config.toml
hop_length = 160
encoder_stem = "single"
decoder_width = 128
decoder_fused_qkv = false
decoder_positions = "rope"
decoder_prefix_bidirectional = true
beta1 = 0.9
l1_shrink = 0.01
max_steps = 13000
Rows from block 2 of the text decoder of a small encoder-decoder audio transcriber, named by matrix and row number. Rows with one number belong to one neuron. Each number is 500 + 50 x the weight over its row's rms, rounded and kept within 0 to 999. All counts start at 0. Numbers have three digits each.
After each neuron's rows are labels from the 100 texts, of 14976, where the neuron reaches its highest value: "fires on" is the input token at the peak. Only what is clearly more common there than usual is listed. The data: read English sentences (LibriTTS-R).
# fc1: MLP up (decoder.blocks.2.mlp.fc1.weight, 384x128), inputs 0-127
# fc2: MLP down (decoder.blocks.2.mlp.fc2.weight, 128x384, transposed), outputs 0-127

fc1.63:587367523519399499500384414486398537441548548414378519435520514525509527511460501493513529646503552498503457500524630555497539482484498518500496503496488474528499481469495473495511495516535500535502514464533504496469554441312502486492497488484506528516522511501483553590475496402477493497444528548501515451504532556346471474505687537471510544509502503502506542503453546499482512496460
fc2.63:504503517502486483515417498430500487508520604466369480488494517500499374509546499571500532650496519494487489508455640528501500549514508414510541497491452452596508474536498501460480501514510443491483547480477496459552522508481527493496508364407500509562445535504504506450331505560440500514426486461499513521460550491414471517493601561483490503486491629544507641499502506470446561506407
fires on: "post"; "mass"

fc1.224:497558547553478495425500501483434467346499481555501506489397493601499624488469507488501492309511628503502484509428505453498546495436520500484501476536523469448477502496541500492500613444505514513495504502500506509501366456502539505502489500519495501502492545381499496597518553508498427486501478538506518561508508448498494506483483545498625577514541499493526500666474487623428474503469
fc2.224:502496398500501502487498495391496495526429546500537473521538480467518515560526549524505540504502541542393492671498516393476391501592405506494501500568462486500500540499470629411589504485536534491501498487503485495561599477499483513431590496480516555511507494447482526460588479500474542409500547551495423459552479505387475506503475474504499635494506499566636500551501448482420508569511
fires on: "'"; "she"; "he"; "they"

fc1.59:500506544565437485505500635487369687424500490508524474434522623469515643467469581532520498505475512481501554506433519494452511477484524562513500489528546515428506528517503576534508497430544458484540512426537553503468487500502438509529428506500488508497487519553472339475512380500543492488575498548528510499589427406500513503500515505578497498543475431504491510455474493512363511472481
fc2.59:537580502526496517562497572421460509329497447427584477502440510442526530423434501509499446485521402507493484496519490528487487502493487459518546453589410415477468504454499651492502601459531455435438435453600470501505506553544478488493466487500494558498464418514500489498396479468483511489448527552500442463534463559549388484494513438639433433452403496477482500506497497497507471511402
fires on: "suddenly"; "stranger"; "quickly"; "whether"

fc1.346:487535446527394504552503519454597512461456389495520522498509513497555660401651503505496527441506443496500555571475594546366504499451469481471534500451612460472531500455410484466548465560525510484572514501503412500493496542519454522555501483577514416426507508496433507368442501526503498503507519500499581497487456522475503508413505445517490488495494548528493503493501510455538491570348
fc2.346:530470500504467474532499499501533563485539564496681601501613488540475511403524499494503499483547507577503492413514639499470641452432422500536533616403550503518515656509519511424520498586458453497609447486500464501494428513460499505496427491506508498352488478440483512503485535411518502527501511501499487489517506496484553501486492503450506496505599431474503493531487518528510540527437
fires on: "black"; "whether"

fc1.341:502467545618425494516501439258488498498517516500379500421486499488503501502466476558439471471501492493501525506499593514501497499511541500506519511499614549442567492489459452509504483502564475493517482462554412506522533498493597493494457497497458551500407500501342646683541484495503499528508513500494512499498490529509414529473575518520484428499526502459497502545496473567504499499568
fc2.341:492479503561489548508505559327500508547456517503345500481461499475477501459516530508439494522476503422502445521485512514514479466528610509506519498501513442495494525361604534550486510440433592605501532492494501517501495463568664483498575486492507500501499500515499509691401493424592502511506486497558491570501499516589491433479469498501521549442501460493515502496450497517492518503619
fires on: "'"; "extreme"

fc1.47:328423543644471597500518466545499429499519498461589458484498499484519488473496484501436545519581445452494544524493498510504576515368520502525550490464499509500425530597462472514527498500499499463531625531507481497427383574518378515485497506517445496465601519552498501505519511511425453457532395571493446510504496352499483500472464477516434487503467501639500463489502486486502507499534
fc2.47:459495461473501490549506477532586413524501414495638502502499468452526498504501456552401426451512452487505498523583498524563488427475500462550512500497510526493503676501464555552500478449470487499503517572470480508504395506459418497540489396506500506480516374503527493497550508500513505538488547395590502452455682503501497435435468504377429586525557505494500500589484493448451513515535
fires on: "replied"; "only"

fc1.322:462537468505495591399576509538580515307498526530494511497491480506483431479497507468496500509583521501479516498471457519505466520546492467500476496482467522447389518467574493595499529525450492497249529480433484460489552541392558582485457544519438376462516589498528520387507452483487448418463486467484483497525512503513488499512424501499560429500499482521551491512508496499438485500476
fc2.322:494513563497482508491515524504500508438519520495449454495601615455424489493468510468577464496500541495478507441498500469501529600488496427497498512510299480499487499503492477554523549490503457508438466501517492470487541533460610617502566488527466539507367511431497520372475505495502500376496500532397477519523488482505509483500545431431534506326646450493494498597506469501505474489500
fires on: "let"; "creatures"

fc1.221:540486506509500530483328469452498507461499431520588477485494441500572475480512509482452524500448499502496516512489451512502503504425454501492491530468551501504565502533497482517503472487486532454518505503491542591436479456290474537480501500514498487538513507565303491473517524550589594504500498474616503481546498458502484579514478671502505567458502600453477557500380497556474532532501
fc2.221:496520486508476578529418525513504505492502473496456506536380407575518533487507573446500514509506510508416467500450490497492525553491661520551429513504496506482471481506483534478533506491536493481492383472493473508523486435639586509517585498468530515516567535517529469659477453456523509505533488502484502665533484494511496503434487579517370592587502501520490557497397502550494365467493
fires on: "contrary"

fc1.361:457504508495500504434497491494509549468476494570503491510496502504500477452446321348382521600478505602501456460445626562488504529498492485529498477523436448511475507469508543506516401506504457506516517393468447464499527498597492522378503403497520445536539496496573549504495494581528502510562511502499455492485498591480515542577415491478521512468440461501408496477504457448379459623497
fc2.361:510499499513482408499542523500420492631610490539500518538283499469512481575479445403555505524477559485492484485574576529501517542495507488550496511515400533451504417445503483505500516496570536516521555565526527558493501534520509494461634506473500504525504494501544503512555514591470510531501443486473533489569499391469470481566559454554386402583498488466476476602500458563466489595501
fires on: "until"; "whispered"; "before"; "so"

fc1.321:499494550454490509520581512519502606314485462493442487404511502501502545502510504398517499497501495399547436535461495428479460487579499547480499534521506564520483550440517515476704505474474491541499495499515513460604491520501523534528457395516470497520548411519517411521500438667432510500504554565519478486503575502468508465529520538501531596405492455558421526453486499528507504472514
fc2.321:523478504481501456538502486566483510503542509508511534516575452499451533434501520647449440501502498520467478520496532508500498405456477463489451520520605502577543499534483498504494525504386376459507403485502511505471448499521483708506487500599453567508497344571498509488497598503491445484622578356501508558542573540566490491505465434459501477447512481501495546501523479452496500511499
fires on: "i"; "their"

fc1.120:481618428483448502500523500523501360514461411512500484509558532539543537475507596475528489497472537498396612487465586452380491533514494466496494502489517500573515646503468472496484462467483447579476474482504532574456471591527452502475493493500507501498510505519502449456406465517540547499445482489565468512421479490426620496537581556498474546483603498521488492503499459529422499495301
fc2.120:495481478474487512498491494570544452362578497498490606518482415494486529344474584506487500544488507498521673506499499447504491489518475564501582505596518364534510557480562451488506482496513489506525453497587534601482503493502487499499420482510535503457538558553726514488506513580534507497490520501417464567494523539506485543489487525510540487467501390487499487529507519574460508511545
fires on: "replied"; "paid"; "year"

fc1.245:488515507529495549407469441571517486512594493495447505454598446500494532514535476505517457534481501534612560532516528489490540489491496427605486498483460494460502440539500584583591501492423473492472509494501444567423585506466505510445493492506505505510628522480336518470508493492449564494442510441521496494406583499377635515472513629489476425507559524525436502533488492592397502519508
fc2.245:527516507500468507500501498534523502476521479486577375508493497501560535504501516461537514539550489481498495517468505513501495566503590406498489480523501365536501492513498497508495497495522505473480430497499433572523582495465475502500594482500505512432552471508270456503496558713462537474486540496452472553454499411588506455293508506550535525499490475584503529502501506464505475496532
fires on: "'"; "cause"

fc1.182:460522483514503514495419506533500525583336504494510493502553523557498556496508531441499538492489485488673530513501495465500499514499517499530512497521508493501438608499404544626392501502502377505500506438536555422525304496343581486500495431410462425514505533530512494452536500502558552492503514500483515500494481498476518463486592483504527467510553500521502497422584545522550552497482
fc2.182:488463507492548549508422488493499478450473652502501446400472591507439507466418445445609432510563471521507500441469438419576521414500572599515460496500501508495447633506484523636501574497584495494516505495560502492502705509505504507504501568492500497508500384490529506506583478451503478520541484462474493496452500482500491470553566520528483497514439421478497455437584500497485507506435
fires on: "almost"; "doesn't"; "modern"

fc1.18:527627498485481517558516544489541542513430459555486499475515466510500628540590525501397492511499497505496468518512584322509501462510350500535496368515494573502498481499586517615512501503502466494483512470500506482507613540517498499501488495504519497567515442453397485565528488508494471466485393540488529500426504508504488468492628570482522495495414511472430436503504571490501364551513
fc2.18:499506370513506521496508513502468456487545497434508490564483516499498633516489446597498494505469518497560564501579402431540498481502398459495528525506497494500473489515451565500470479503737536414457502498486521444503550534450531425526708502468494501499520501488509496614493505506455506500505391537497541495467501501435500426582500508471458504501502507352498517535499517509497516502495
fires on: "almost"; "with"

fc1.342:500487541646461524471358497503503439478501508500496499492624564509516499438449503501499503609504531496493518510470583501453486494499489491488364446504508312507559520494502508520566528487452473430494547391490498498486494492290477497514483503494501499498552515515424557482499505466499508501547501466497512492501499402533500480526488456545537535507495511568537508506467506529327477541405
fc2.342:521502501503535496520479493500513489385481526447500525469475525500509479494495605512496520531408501506489501504469494498498428433497463365510422498397495503678498491393538674459536527489491478427451427485442496500513482492478622578505616455507382470503512482495477483414533520510490486492474500588502518541476510500525477492444496500499535542529542705486523493504452514489469512496467
fires on: "we"

fc1.97:535507491503505513480500590500500587527446432547443451507463430493480491436455535542498448496455500467500514465507485410500493553489447515512470591496512693497499555502524509334416380448518515489537498433519670541509567488526602483500501365497496487510522606523521501498477505548515494489531553567500566502450536501570494504521482555510496467504502432432392480567495556501451478523508
fc2.97:466501519507501479429507494488498541503490505493488498395516515479418507431503452484498467614504502504473446496482627466496499527506502429477502560550493524453492487470516504501553499514552496540501531542467698575599555480468541333446514543534488489465500437542496494506462458660498448500433497467480456511501510467572421500481326497504554512402531487432451537589544537485491506460483
fires on: "over"; "mounted"; "able"

fc1.350:472397559505513501505462284521494491483508500449501476533502489490443532500496491492448506498494484523546511521526588502501442500501534522573397508527500450500496413519513500497513533521585467552489508489418500503495597464458668473383501692550494501421483524514500506497451528623455610499509500496497474530500491543399497489415504518498500539507479549497536523514552507507500488497622
fc2.350:495538516349484487580491484497427479509480508489367455427505475505501586616501460503468473528533487446488511503505486517549470490541496291428500505501473370582500456493481545503509473524555305482508522463488509493476508519501609471457589503493489464498497447519489508505403438541496470587517434497492498494567478498468499493518497513523414500488491518591582517510498528478465509501596
fires on: "host"

fc1.335:502499519496497432569503433471512489498509467501499650507498599524434478420510507503500440383487466491472513486461570550504415473534492444512506477431505514459451499591596503570500507511497603635419534471600497491385539607502508481396506505475554547582542542466458435426544474588428501530457502487477507510493507543499498502515503502548332506449524469473495498475513548579553507559505
fc2.335:510528539484493594497425492521505495515496463411500507450447508489438442489494552495507521536563451502528506498491500492572502500500500567472481485372468393538504505494495605540537523511503504497453576547528416502502478558501518456578501508427540495515510508376505508506561616503399547397404496447471485478366510507626348470601579554482498467438506500626499543491508552503496505456507
fires on: "'"

fc1.17:381508514546404509480510519533510503488454353514512493512497559465502593593510469490501458489496528484568499468579446502486496524562468509418581458541502503465509565491502496380316513489539624499453545502479529505527561623402469473496422508442480504564452533479560658524450499496550462550472470481500466470549512521564502493536509514521610487540500500497449500543539499523517478580497
fc2.17:497516495501441443496472463516551485707495447583401613498479531514470562496484467535479398519545516518507471476535439495500493510495296531500481539418483504503485450505557604497467502521510512505444496500521491382475499530483507500477531503430498472591508501429578566450474516491505538533514515576479532493501477487425476469624520523548495587486498600491509498547518499490503373572470
fires on: "what's"; "walked"; "laughed"; "stopped"

fc1.269:436606568502530424526498451523451521571492568525490501501487584613426366569533533429521428461506507505473421502506507533414516502508537494551492502396501556465516505465626464531309509477502592501378500478545345505494476503509503492480510538526496561511489498481488513435478499525499516493500471537606527496407525460501500520499483462576498493474492524410513497495524499589511427517466
fc2.269:557507351423503443555500501559502459503594360505538501474444585505496514503497520514498505538516511476507501505416485521497501445522481497467496500509527490507479486512512668573403529517500536497355523506491497501526464502579506487514527475503504494463495500613500520636501512571395476506493549497503487412492535665505488516671472495503466503500462415499506484455512507522498409484467
fires on: "'"

fc1.303:516528397443399659509496541524501536503491492424511504529497473464508522615414516449506434579406655502514499507467501503495506493374477541496500484506430525502496498500452524466501502526508499497602525529506501512596596621558502495441503498501499523557450515505530506490536692509469499614505444508555499478581510501499479534502511509567443498570452518450468508480473484557507492443422
fc2.303:531499496493498519548511462415441527484489501503453505652451487514600527728538541494510499572419498532479496503504500537462542500500338400538456520505500476522617469428441511552526471362500522524521483528527587531463513463522478501490549423478499539492518476521473491507489471511497492498466505502479465353500503462476571486485523538461500482500533492636468493502505498526579446484415
fires on: "little"; "played"

fc1.139:462459463500497458534543499497528502513472569564446478513498517485412518537512500539582515504514508492492542506501679517513414483503514494512504454473555513566511495500500498534571490501542469501519554497414501501435493537502717435510499497573532593506374421500646490442458543524500500483496518555481498494475519575493503502450415477497526452676522494500523502376573490500499532560498
fc2.139:512515512533508549486480488427500551481482616395501500500515505501485385535495447525505517516518434503512548416673477502497407607499591486495530539505499435475503473528486535497575483385499320503534522555538455581528500491512445501548512509497499520507424500561499497461471454479512596466519496500501502525317493525485507494520586472505500498501542583593457502508474500511469502626507
fires on: "master"; "general"; "william"; "angel"

fc1.200:467497603429497524496499504500583512486575416496572498461684486537532454556502514451529554502497538452502548499506505517526500501529515542526483466567542468496512497498425558512526526406561495517502483511492490523530501460526413580541594411413506487500512489544499532501478501450575532524541478459482475469429527479546507599704520448607492447471491509609354539525416493503484511495482
fc2.200:582338584498491557455476482504504495429452466505484549533585354613586414541556489455500557517476510538501508489592409523578461503481537419635500431555503461499466495506479529498501528510573440462500429507508437494555533505508493495627546445486499536498502454398508496537514458409508485500413482476495497505493523407500521497571545435499472460540581494545465544607500503484484501500502
fires on: "her"; "came"

fc1.263:604392514464499540428499496607510600491413562496509494533537524548487499497552489484493472525609502456494477503454490581501540500502452493480502494507474506494605367520503490499486502486447368521513530412500483524366460493467467501508500517501489505429498496496479511499559454489497453462509508478515569469492486479499534455518474541452521508340572504472486468503343546499315519529401
fc2.263:494504489516501437465507497548490502501503480499465435543498538538482518495538486511479508564617529542519661499546503572571525503547475534460524459549495454494552344602509533463477490425507539505490502439614529487531483470525520490496491452435518491498448513518367395389483435591493506419499628520449487518436581490518502645551531523533371498499510508513499528508467521514432504492427
fires on: "exact"; "coronel"

fc1.347:501483450518487445493512503500491436431496504575502512529422499420478542535555501507501502496487472564478492494465548624430502487548599497422556453502513579500622501581548489519499504506499503567544648495505452493510450514506506501543539501656560501518601563512555507535617511567530533498494558501618516480628514458510509449501473492555514581500501410517486389479511498508358502509504
fc2.347:501531522498374504499500501426496501464456481383560500501554557370481507532487454527477582537498499484487507501516564530400500498500415570480537593499327511400529500517502549635501524493469481495507522519538508502509490504519419544512682492500513512497590487496485538500509499513501518524366497492491498558501497548503528401616509500487502426504506501492566506498491536394513505396510
fires on: "times"; "type"; "camp"; "fate"

fc1.338:505519577514500490499467563498498517500501574517506524595544436527540396515415499368448573507500505492500415500490465205499495609513499582493426539446548586500538486478539496462479579493487491503501506499502578500501502506489499551574502501501502530506506499563499493502504505438499487504494494500514513496523515541495591558500427494471556597499589507512473500469472452529537573368513
fc2.338:502516481492466372499469515479546536506480549513499494367380502515465504486467476565580463555530496494422474483499508482501481548495511499493500513500498517528513442477440534531515642498501505472493479447501483494578533517556494547639532488499513498496547508495498504500479604423500476278498581501497483502521564510527498498692499507474504604468510437393484577566479501464531506552473
fires on: "smile"; "don't"; "their"; "now"

fc1.94:536540518475535400494611477413591508500448613509519504503502503492509513504411505503510543492508434500499514476511517405517505503550497552400485498527575485519555526506484543506467499493508515509493599520547500554467315443520581456504519520497505583453361512461515595491475502531589455498502419501570505504443557507499508669510487470494579526627521479450510458516574499583488545505491
fc2.94:497507500491602500492501498483546489462529533408446395476339512483495502285535480505438528434492512472381500553566527353501494500449521501484551502502595393479499504499454526495496441499598445492472508486540504506419495501556511448495454470505500428342499460504449500487483539475596584494513467528472562559502458506495574528489533462473511486481501515472496520531515470505498403504481
fires on: "speaking"; "put"

fc1.177:428559550616447522519477345400501495512386482571501478509528414504511502493562487465416539540502509495578509591497458507526433495497497491472472416490502431433642498497478555505479522440553424451517547487494500487526505489415500549548495509476493543582498322477469503498486499643508535497465497504505511531500514493439546490490495508500522433624488426502466486485370485513481494463493
fc2.177:490492483465483511490560379491501508326512500509516393557526513482502458513634400473496502508543499542538612471487464515499510562538577574520524529499485489443476490557500528545500490480489500505511534471491461512402470502640461546496562497526423745519507453530453509552477500457480475501522536500554537519509483450509470496506511503458454431526523538453540471510501500446500431631528
fires on: "looking"; "misery"

fc1.319:539491560506479517541501483505369493444508541439524511498511488532414619448548581493518485496420581467470581500484498478522497599486495559493589525503468654492508534476451500513328472433486510511503501453452484499534419524569430497489398503498484499399549451596488519612496499533497493491503489494461502492487556501412500477496511492439520506466495569374502422503486488498500498580372
fc2.319:521495524487384498516419500508377529482491508454444494510549500498508544470562461536575418622397508503558545502537488467521585489498566494478543442425516418535491637500544477505459505496498505493518469360476524531552462500497495465399502502588509474427572509501502500514459568488415360499496480601537582504490472490400519548362500518513482462487499500519516497485508513452489529622499
fires on: "friends"

fc1.351:527517518551498426511457500501548500507504495556512538492510444309510500495478507450494501518375460580514488418497500542449480496491449503430493526678493500510512438477489462483552522499534474534486501549434501557500568540503452500480607500500444502560519477532486510503578541596500525505500464491500514472469509559511511277481448503530368491476485501510520458499541536498365472577438
fc2.351:498590503469500440531484491488512582572511494491548421521425503500454495545523516504491493473442496500433502507503505495500619512500514496460431552444539542499484501263502494503494518406519528481495448579488506547443464496500612502486501493543498490567655547503478506681501504502519492542498505579486428481514499500641578501516497512419461404511524507479501531431495554474503521564502
fires on: "speak"; "until"; "think"; "be"

fc1.248:508501540485488453498485497483482616492584477532502496565512473504487554340554515521511514467531495500492500499461489462500541462507494502504472518602501503467492504501533502521559428477485502540493508434455488508466640407564512583361421600508505582463485454534566644467490438464388487507517468500525503499474506548351565478525377499489427491438500508479499470580504490544396488495431
fc2.248:587460512438417542505500503366502526614498504454522483563517526490500507486533543507504474512511537545532547502487481500527506422494460330553470446396498439491498477465538453461545479521528497474448483498485566389501518445510535484497546420469531494503511468534557520501499507255506490540482486524503704502473497419521540481460526529459424419483507485482479498504515518518474482498460
fires on: "'"

fc1.76:519501633501508358530537533592505482476687501491505516497497497517426498498503493511395506526499492397519636522569553571447501478531567504487485356567473502492579465505501531457517526495508463499487504521494466495491606489497523503438500507466498544484586510438565512494473511564500473490500484536496482514470539632411482483592498528518593497535482541620505431509557517446499437462499
fc2.76:506451508500531417496498501497464416494511516427375499552483534480599460510530576498490489495513400545648476393582508517494455511509559473567527470519406473504516472508565500477506510498506542457494442633498499475496481483546516558504528477573513482384526502495500611526503483602528442513460504544516496499528562412304509498513495494514483494500461511527498493500552498539508511337570
fires on: "prince"; "himself"; "half"; "such"

fc1.365:506392560518488578451513515553548452479496377500514524583473550521499445507511551442515689498541511434550554544459451541489445525506498485491499508500483490473442493489412509494497501495497510501497593500605503502408487559508462523489501508482467504444437496490539388602501499561512506336568533500499523499475470483499548479490617516576578500413420479514528453457411490547466521618517
fc2.365:492539565488515483524503539485444511410465499479518496614415484506509526536512508471492513516624533473407560489470500482510498407608494497506508498496508545524500572453525570415390508519500507468492375478502506531611503490577472558620503506542501512493522512500419435500512534471494489503501506478528524510482521511476485507474496500454383542495502375378523577543492438492715458511446
fires on: "mary"; "far"; "continued"; "returned"

fc1.359:510510518503562449511469496498544572499481639545493500484545501493500545459529506500504480473536504502507527500493605416465511467469485431373567412497471520483480501535470469384424484433492446547570522524444539496500432493495498507533444440518420499503315439500579511437468472571575483384523394498492533500505500569537528504471566496465423471604521520475496501482500597537352506489477
fc2.359:512528505474515528595520528399539503497481496474443536516496528487504546483550580497511482476497402494512426506484550482392494509499489498223571499478497393499535504486543290475500410448480502585498559555495598462458445486519502512468426470537444500517480494504498484497445524494500506476494500537506503473485499502443456499499499500448529515610503576491490497465506472591461444482525
fires on: "battle"; "master"

fc1.367:501434499505533510501527547500507487437498501460500498486595456506473605491486501328561498499508552503594520556505408454500439500493497519528484504529496527579453529499493505431503486510502524503495529498639564502409474506492502455504497508429610498500492520548477450385493553536477505453469441612469541516488505571428541483500513513586457673488485641494514609518558514572503525544587
fc2.367:453483470506473625481493505406569497502500637506586498479444499501465455350497509496500507610559489477457436466443497310489537543469391543568510511605471497480510505473516487569553613501551435500499499544503535511491496501504445650514509420521522500512490491517501516500507576491497502594548494492499517586500501485497459493447510561501417484498501414503551501497489495533506512493620
fires on: "pickwick"; "an"

fc1.42:508545477415505548475560433513499432499550489418520614525505498500481509444469579384485489548500479566677518500494493501559519508530511641462376480616527524515492554502538498474495500501500478447498520431484557462491536561485499497503477448496489486501480599502521494505505465481497500574507505503486498499512488501446509560509499506498565674513459498499473580369558581556564616502580
fc2.42:470608501586417489501573494479495492494510447449550471524389531520525557531467500513473496574501502637516510526357500475498503531396495589477500440618491503497527501495518477496466540480500499485593407488483473442448575581463451464459497505376474500503496317499492501587508494489504577492446567441488492418550497522513497530523504474495477451548501389488466501372515509542500498492525
fires on: "shaking"; "began"; "attached"; "brilliant"

fc1.104:495480483501515503536488509551504482391503482547491500490463506456506418426517452515488506497546586545495598588619491422486486511535544506489478497485538475457527500514578558446636590500511484594477506424597521520408457491508512470370476539445497504523493501498516501506517423483503482499490526544460521500544501647502497447509405482499487500451505498590393580462482487708514478499543
fc2.104:518503453503493505388442501510526510487496452507499704444560501484518527506740574449500361548526489491423537445517490455510491508504510506499430511495517510500465489499479497503505482545523505543509488470433476519661498447501409475501483494463522490583444533521497532501454511385477548503480583500461507442483439367508498484510544468546508528474444471523499554485521480448424498496480
fires on: "i"; "i'll"

fc1.267:496503517484532449476382495417496477469474543504441494569404467471484448571486504500492467496514503438355493548392509515521546532570744510554498475507500545499498493503505450538492562560525491478517552490500508556498459498464494506512449498508501501495453501487502498500501467455493486467507481527483512471588516511689517617519503502435405380551494462450461507418537513500486395503478
fc2.267:691494497474566520478523500498516502552518634389388488529434438536426464505520576498499470507468500438420515502504499585581488537572641474547586526466450325460489389501504504500450505497475493559497461470488547497498467485524500499567519452606511504417527458501495499550482518504466587529501536558544475492571502507487501577479525512497480509568522505440504519558455496499575465493490
fires on: "king"; "gave"; "came"

fc1.175:542437493502494550487465503466493558491487498512539497491502364599499499498501308496535539442543633573476533494507507518492543514513344623571509554501485506492614557534498456498542479494431503508487500501466473353501516476503536563500501579477494497501468511499525495346502523507514499488499500502504407496508501502506455504546488512500495498444521411631500598572520484588503518501524
fc2.175:367505426494509445541604479462391506501504566524443474422596465523501529489571571475527504514501537500452570524413494422490529462562602491510377491426523504543507501511500449510516436471498350423486400513486474498522472460500484640597551456527492457467440587500482495503500495503502512445494499621495478471486473498535475570547528485501495511460501507506490548524583511500635498560554
fires on: "let"; "did"; "shall"

fc1.178:478483522500509529530452506515430480513504595476500449463449516504430496562424482541480419485518522488433555496502515515525590538471545501499509486510504516320585514529505210526496568624497500500419499500477512491499533501416502501477482501544483505500512570485526498466535522436493483496483538527509490501601497434476480503497556549539484505605501481489488501508421484502462388590550
fc2.178:623401451415504462491499508499515519537539493472495508535460484464512501518509625518526475501501524495520324521362484469571480542497389491522496484475483410438567510506515483496502510496531511478499458530469510499411470491622508505502635512512594546446552503494540509512544494500544559517515530553520400511423500508440515537477511507490554498442510499500464506507281504506525432438519
fires on: "prince"; "trees"; "fence"

fc1.136:498530565482486493494495419522494492515613690493512483501412475494510516513442497520500361482507545563513500500447501504487505462465501583502489576494409514468505506504451424512506560547475573487487528469505544495472503528446514560523486527497554525512396561517439451367516420486509512433502541505445469468500498509438504523515744552547499515494484552500372539504530493499460452525486
fc2.136:608533536448499493498447506508599495451515601397471497578433491461560472571537502569643463454499515501490500493404484536537493494474498591486381502497381502498630496503482578515484500551565480506501566486601512525499497432517505603459496496523523575529507422483496482481580483472500447504497480511534492595491498419370524501483584525505508505524527484505500498500497502482498324498501
fires on: "pretty"

fc1.133:525499498454476509508496388500499577534401501509498560568552327510370431494488505497530518528506515534527513469496499489396530502623624492501508495455498512517503501450431462500535498470474491545497505495536506499471467510503569499525516450509503480496461500665651391656563521519488502496497574553505631450481480531464587487503467524501495499507501519532487415556484501530500497500454
fc2.133:521579444490506465515440501336498499531511522475481579500527503446532487500525486493498474554480449503503468497479512507444516480518442468461464464472472624535569500489486648571496490504519487449497494492562496500517548507490506499568550434499505479503500509513497520522446500494507392497497282547535512528385540510362481652502500662487519482485502498443495503460486445432489562513472
fires on: "until"

fc1.249:489457541536474469505429520557487505504500463512479499494495496512584543687638511467487493528746501499501435490499504507408468513501498513465630500496511471502524433495419465503519452521421507553646402475555496533417505575517571577456563510498506536508492504495494484493502471541408497447501530510491503504513444509495511474557370533552506495506501551497465500500496521533501500490547
fc2.249:335506539516469526477511513494544501561498525497467497495599552485571421532639499424514499528503485505530512492511568503458504519529550532484558536499542498648456469449484468492498426511496549501670435493563478499426431509493527614466503499493508501599498516477495450494444442500564406507547526539482532500699509514420538507488407499525495481488500543505494526515533483464499513413535
fires on: "mary"

fc1.92:503430507499500496466488507545523502495518499515498506516498469511514486559404472539519500502547490399499502507584498510496559530514500493513498510548491267498496503532495509502490473500460518502522464544496498563485503492500512464409504424519597490505495501604485492616512500504515497620430498530504397514447497517403506556508487500495501674475501440499431499500321450536371513413446
fc2.92:497564502498446369506499523495504560577499539443512562487501573537639492313501461512475498527497526524487501513499500502433492487500490580476500502444447469510495520507498461538498491500513494300482502504481487529510489507525618494501512502457533512535540596503501563499495569604460441528466387485503482507499512434501494499501633608494554609533493521490484547550419466498405484447467
fires on: "makes"; "yes"; "try"; "by"

fc1.170:573492607405465533487446487531322539579523496459496593374491483537502519491508397508498320468499493448517477489586498472500504504523531500516491562546475503504510527501499470500500500501520501502509502513408460472520420498570554498495447476460495501485505582519474579628517489525534506489499480459566500502572504504535505455500401575623452376491530397509482543488510516588491529556505
fc2.170:498420565470475501416486517503509477451512529472514670502490471510425600420490494419547484479473517505521497500501503472499500439464519501338500475496496441467494630511509511500494502449505473498494488543446501506430431467638509506489647524506452518511597475486526580541619503524500481521501526501501472553578497501504512501500394504503502483498496516473541502581455491653501610601520
fires on: "'"

fc1.236:456511584593406485530490477435595533506505479500512555590516501443501455504499496473569633506553502508558503520484499527500529477501447508516522515472516469590514453498470399500501520516491475504409514451506495570460558524489402536550613525384489500572456499511566525495587502593483528489450604498486497596502495512515499502497574474519573538534472445648413495560495384617432501503470
fc2.236:497525506500482532439468611495522510517501548506516593552466500461535574543499563509494503498506500450501537513507491501470536486506529495495589494443498451502472494543483612360514548557409504468499505495529447564543538514512489495515480495639494449508500402516495497605505486498520405587445215504502553459507501445508494462500490493530506484505549462394487540467482550484397513490488
fires on: "make"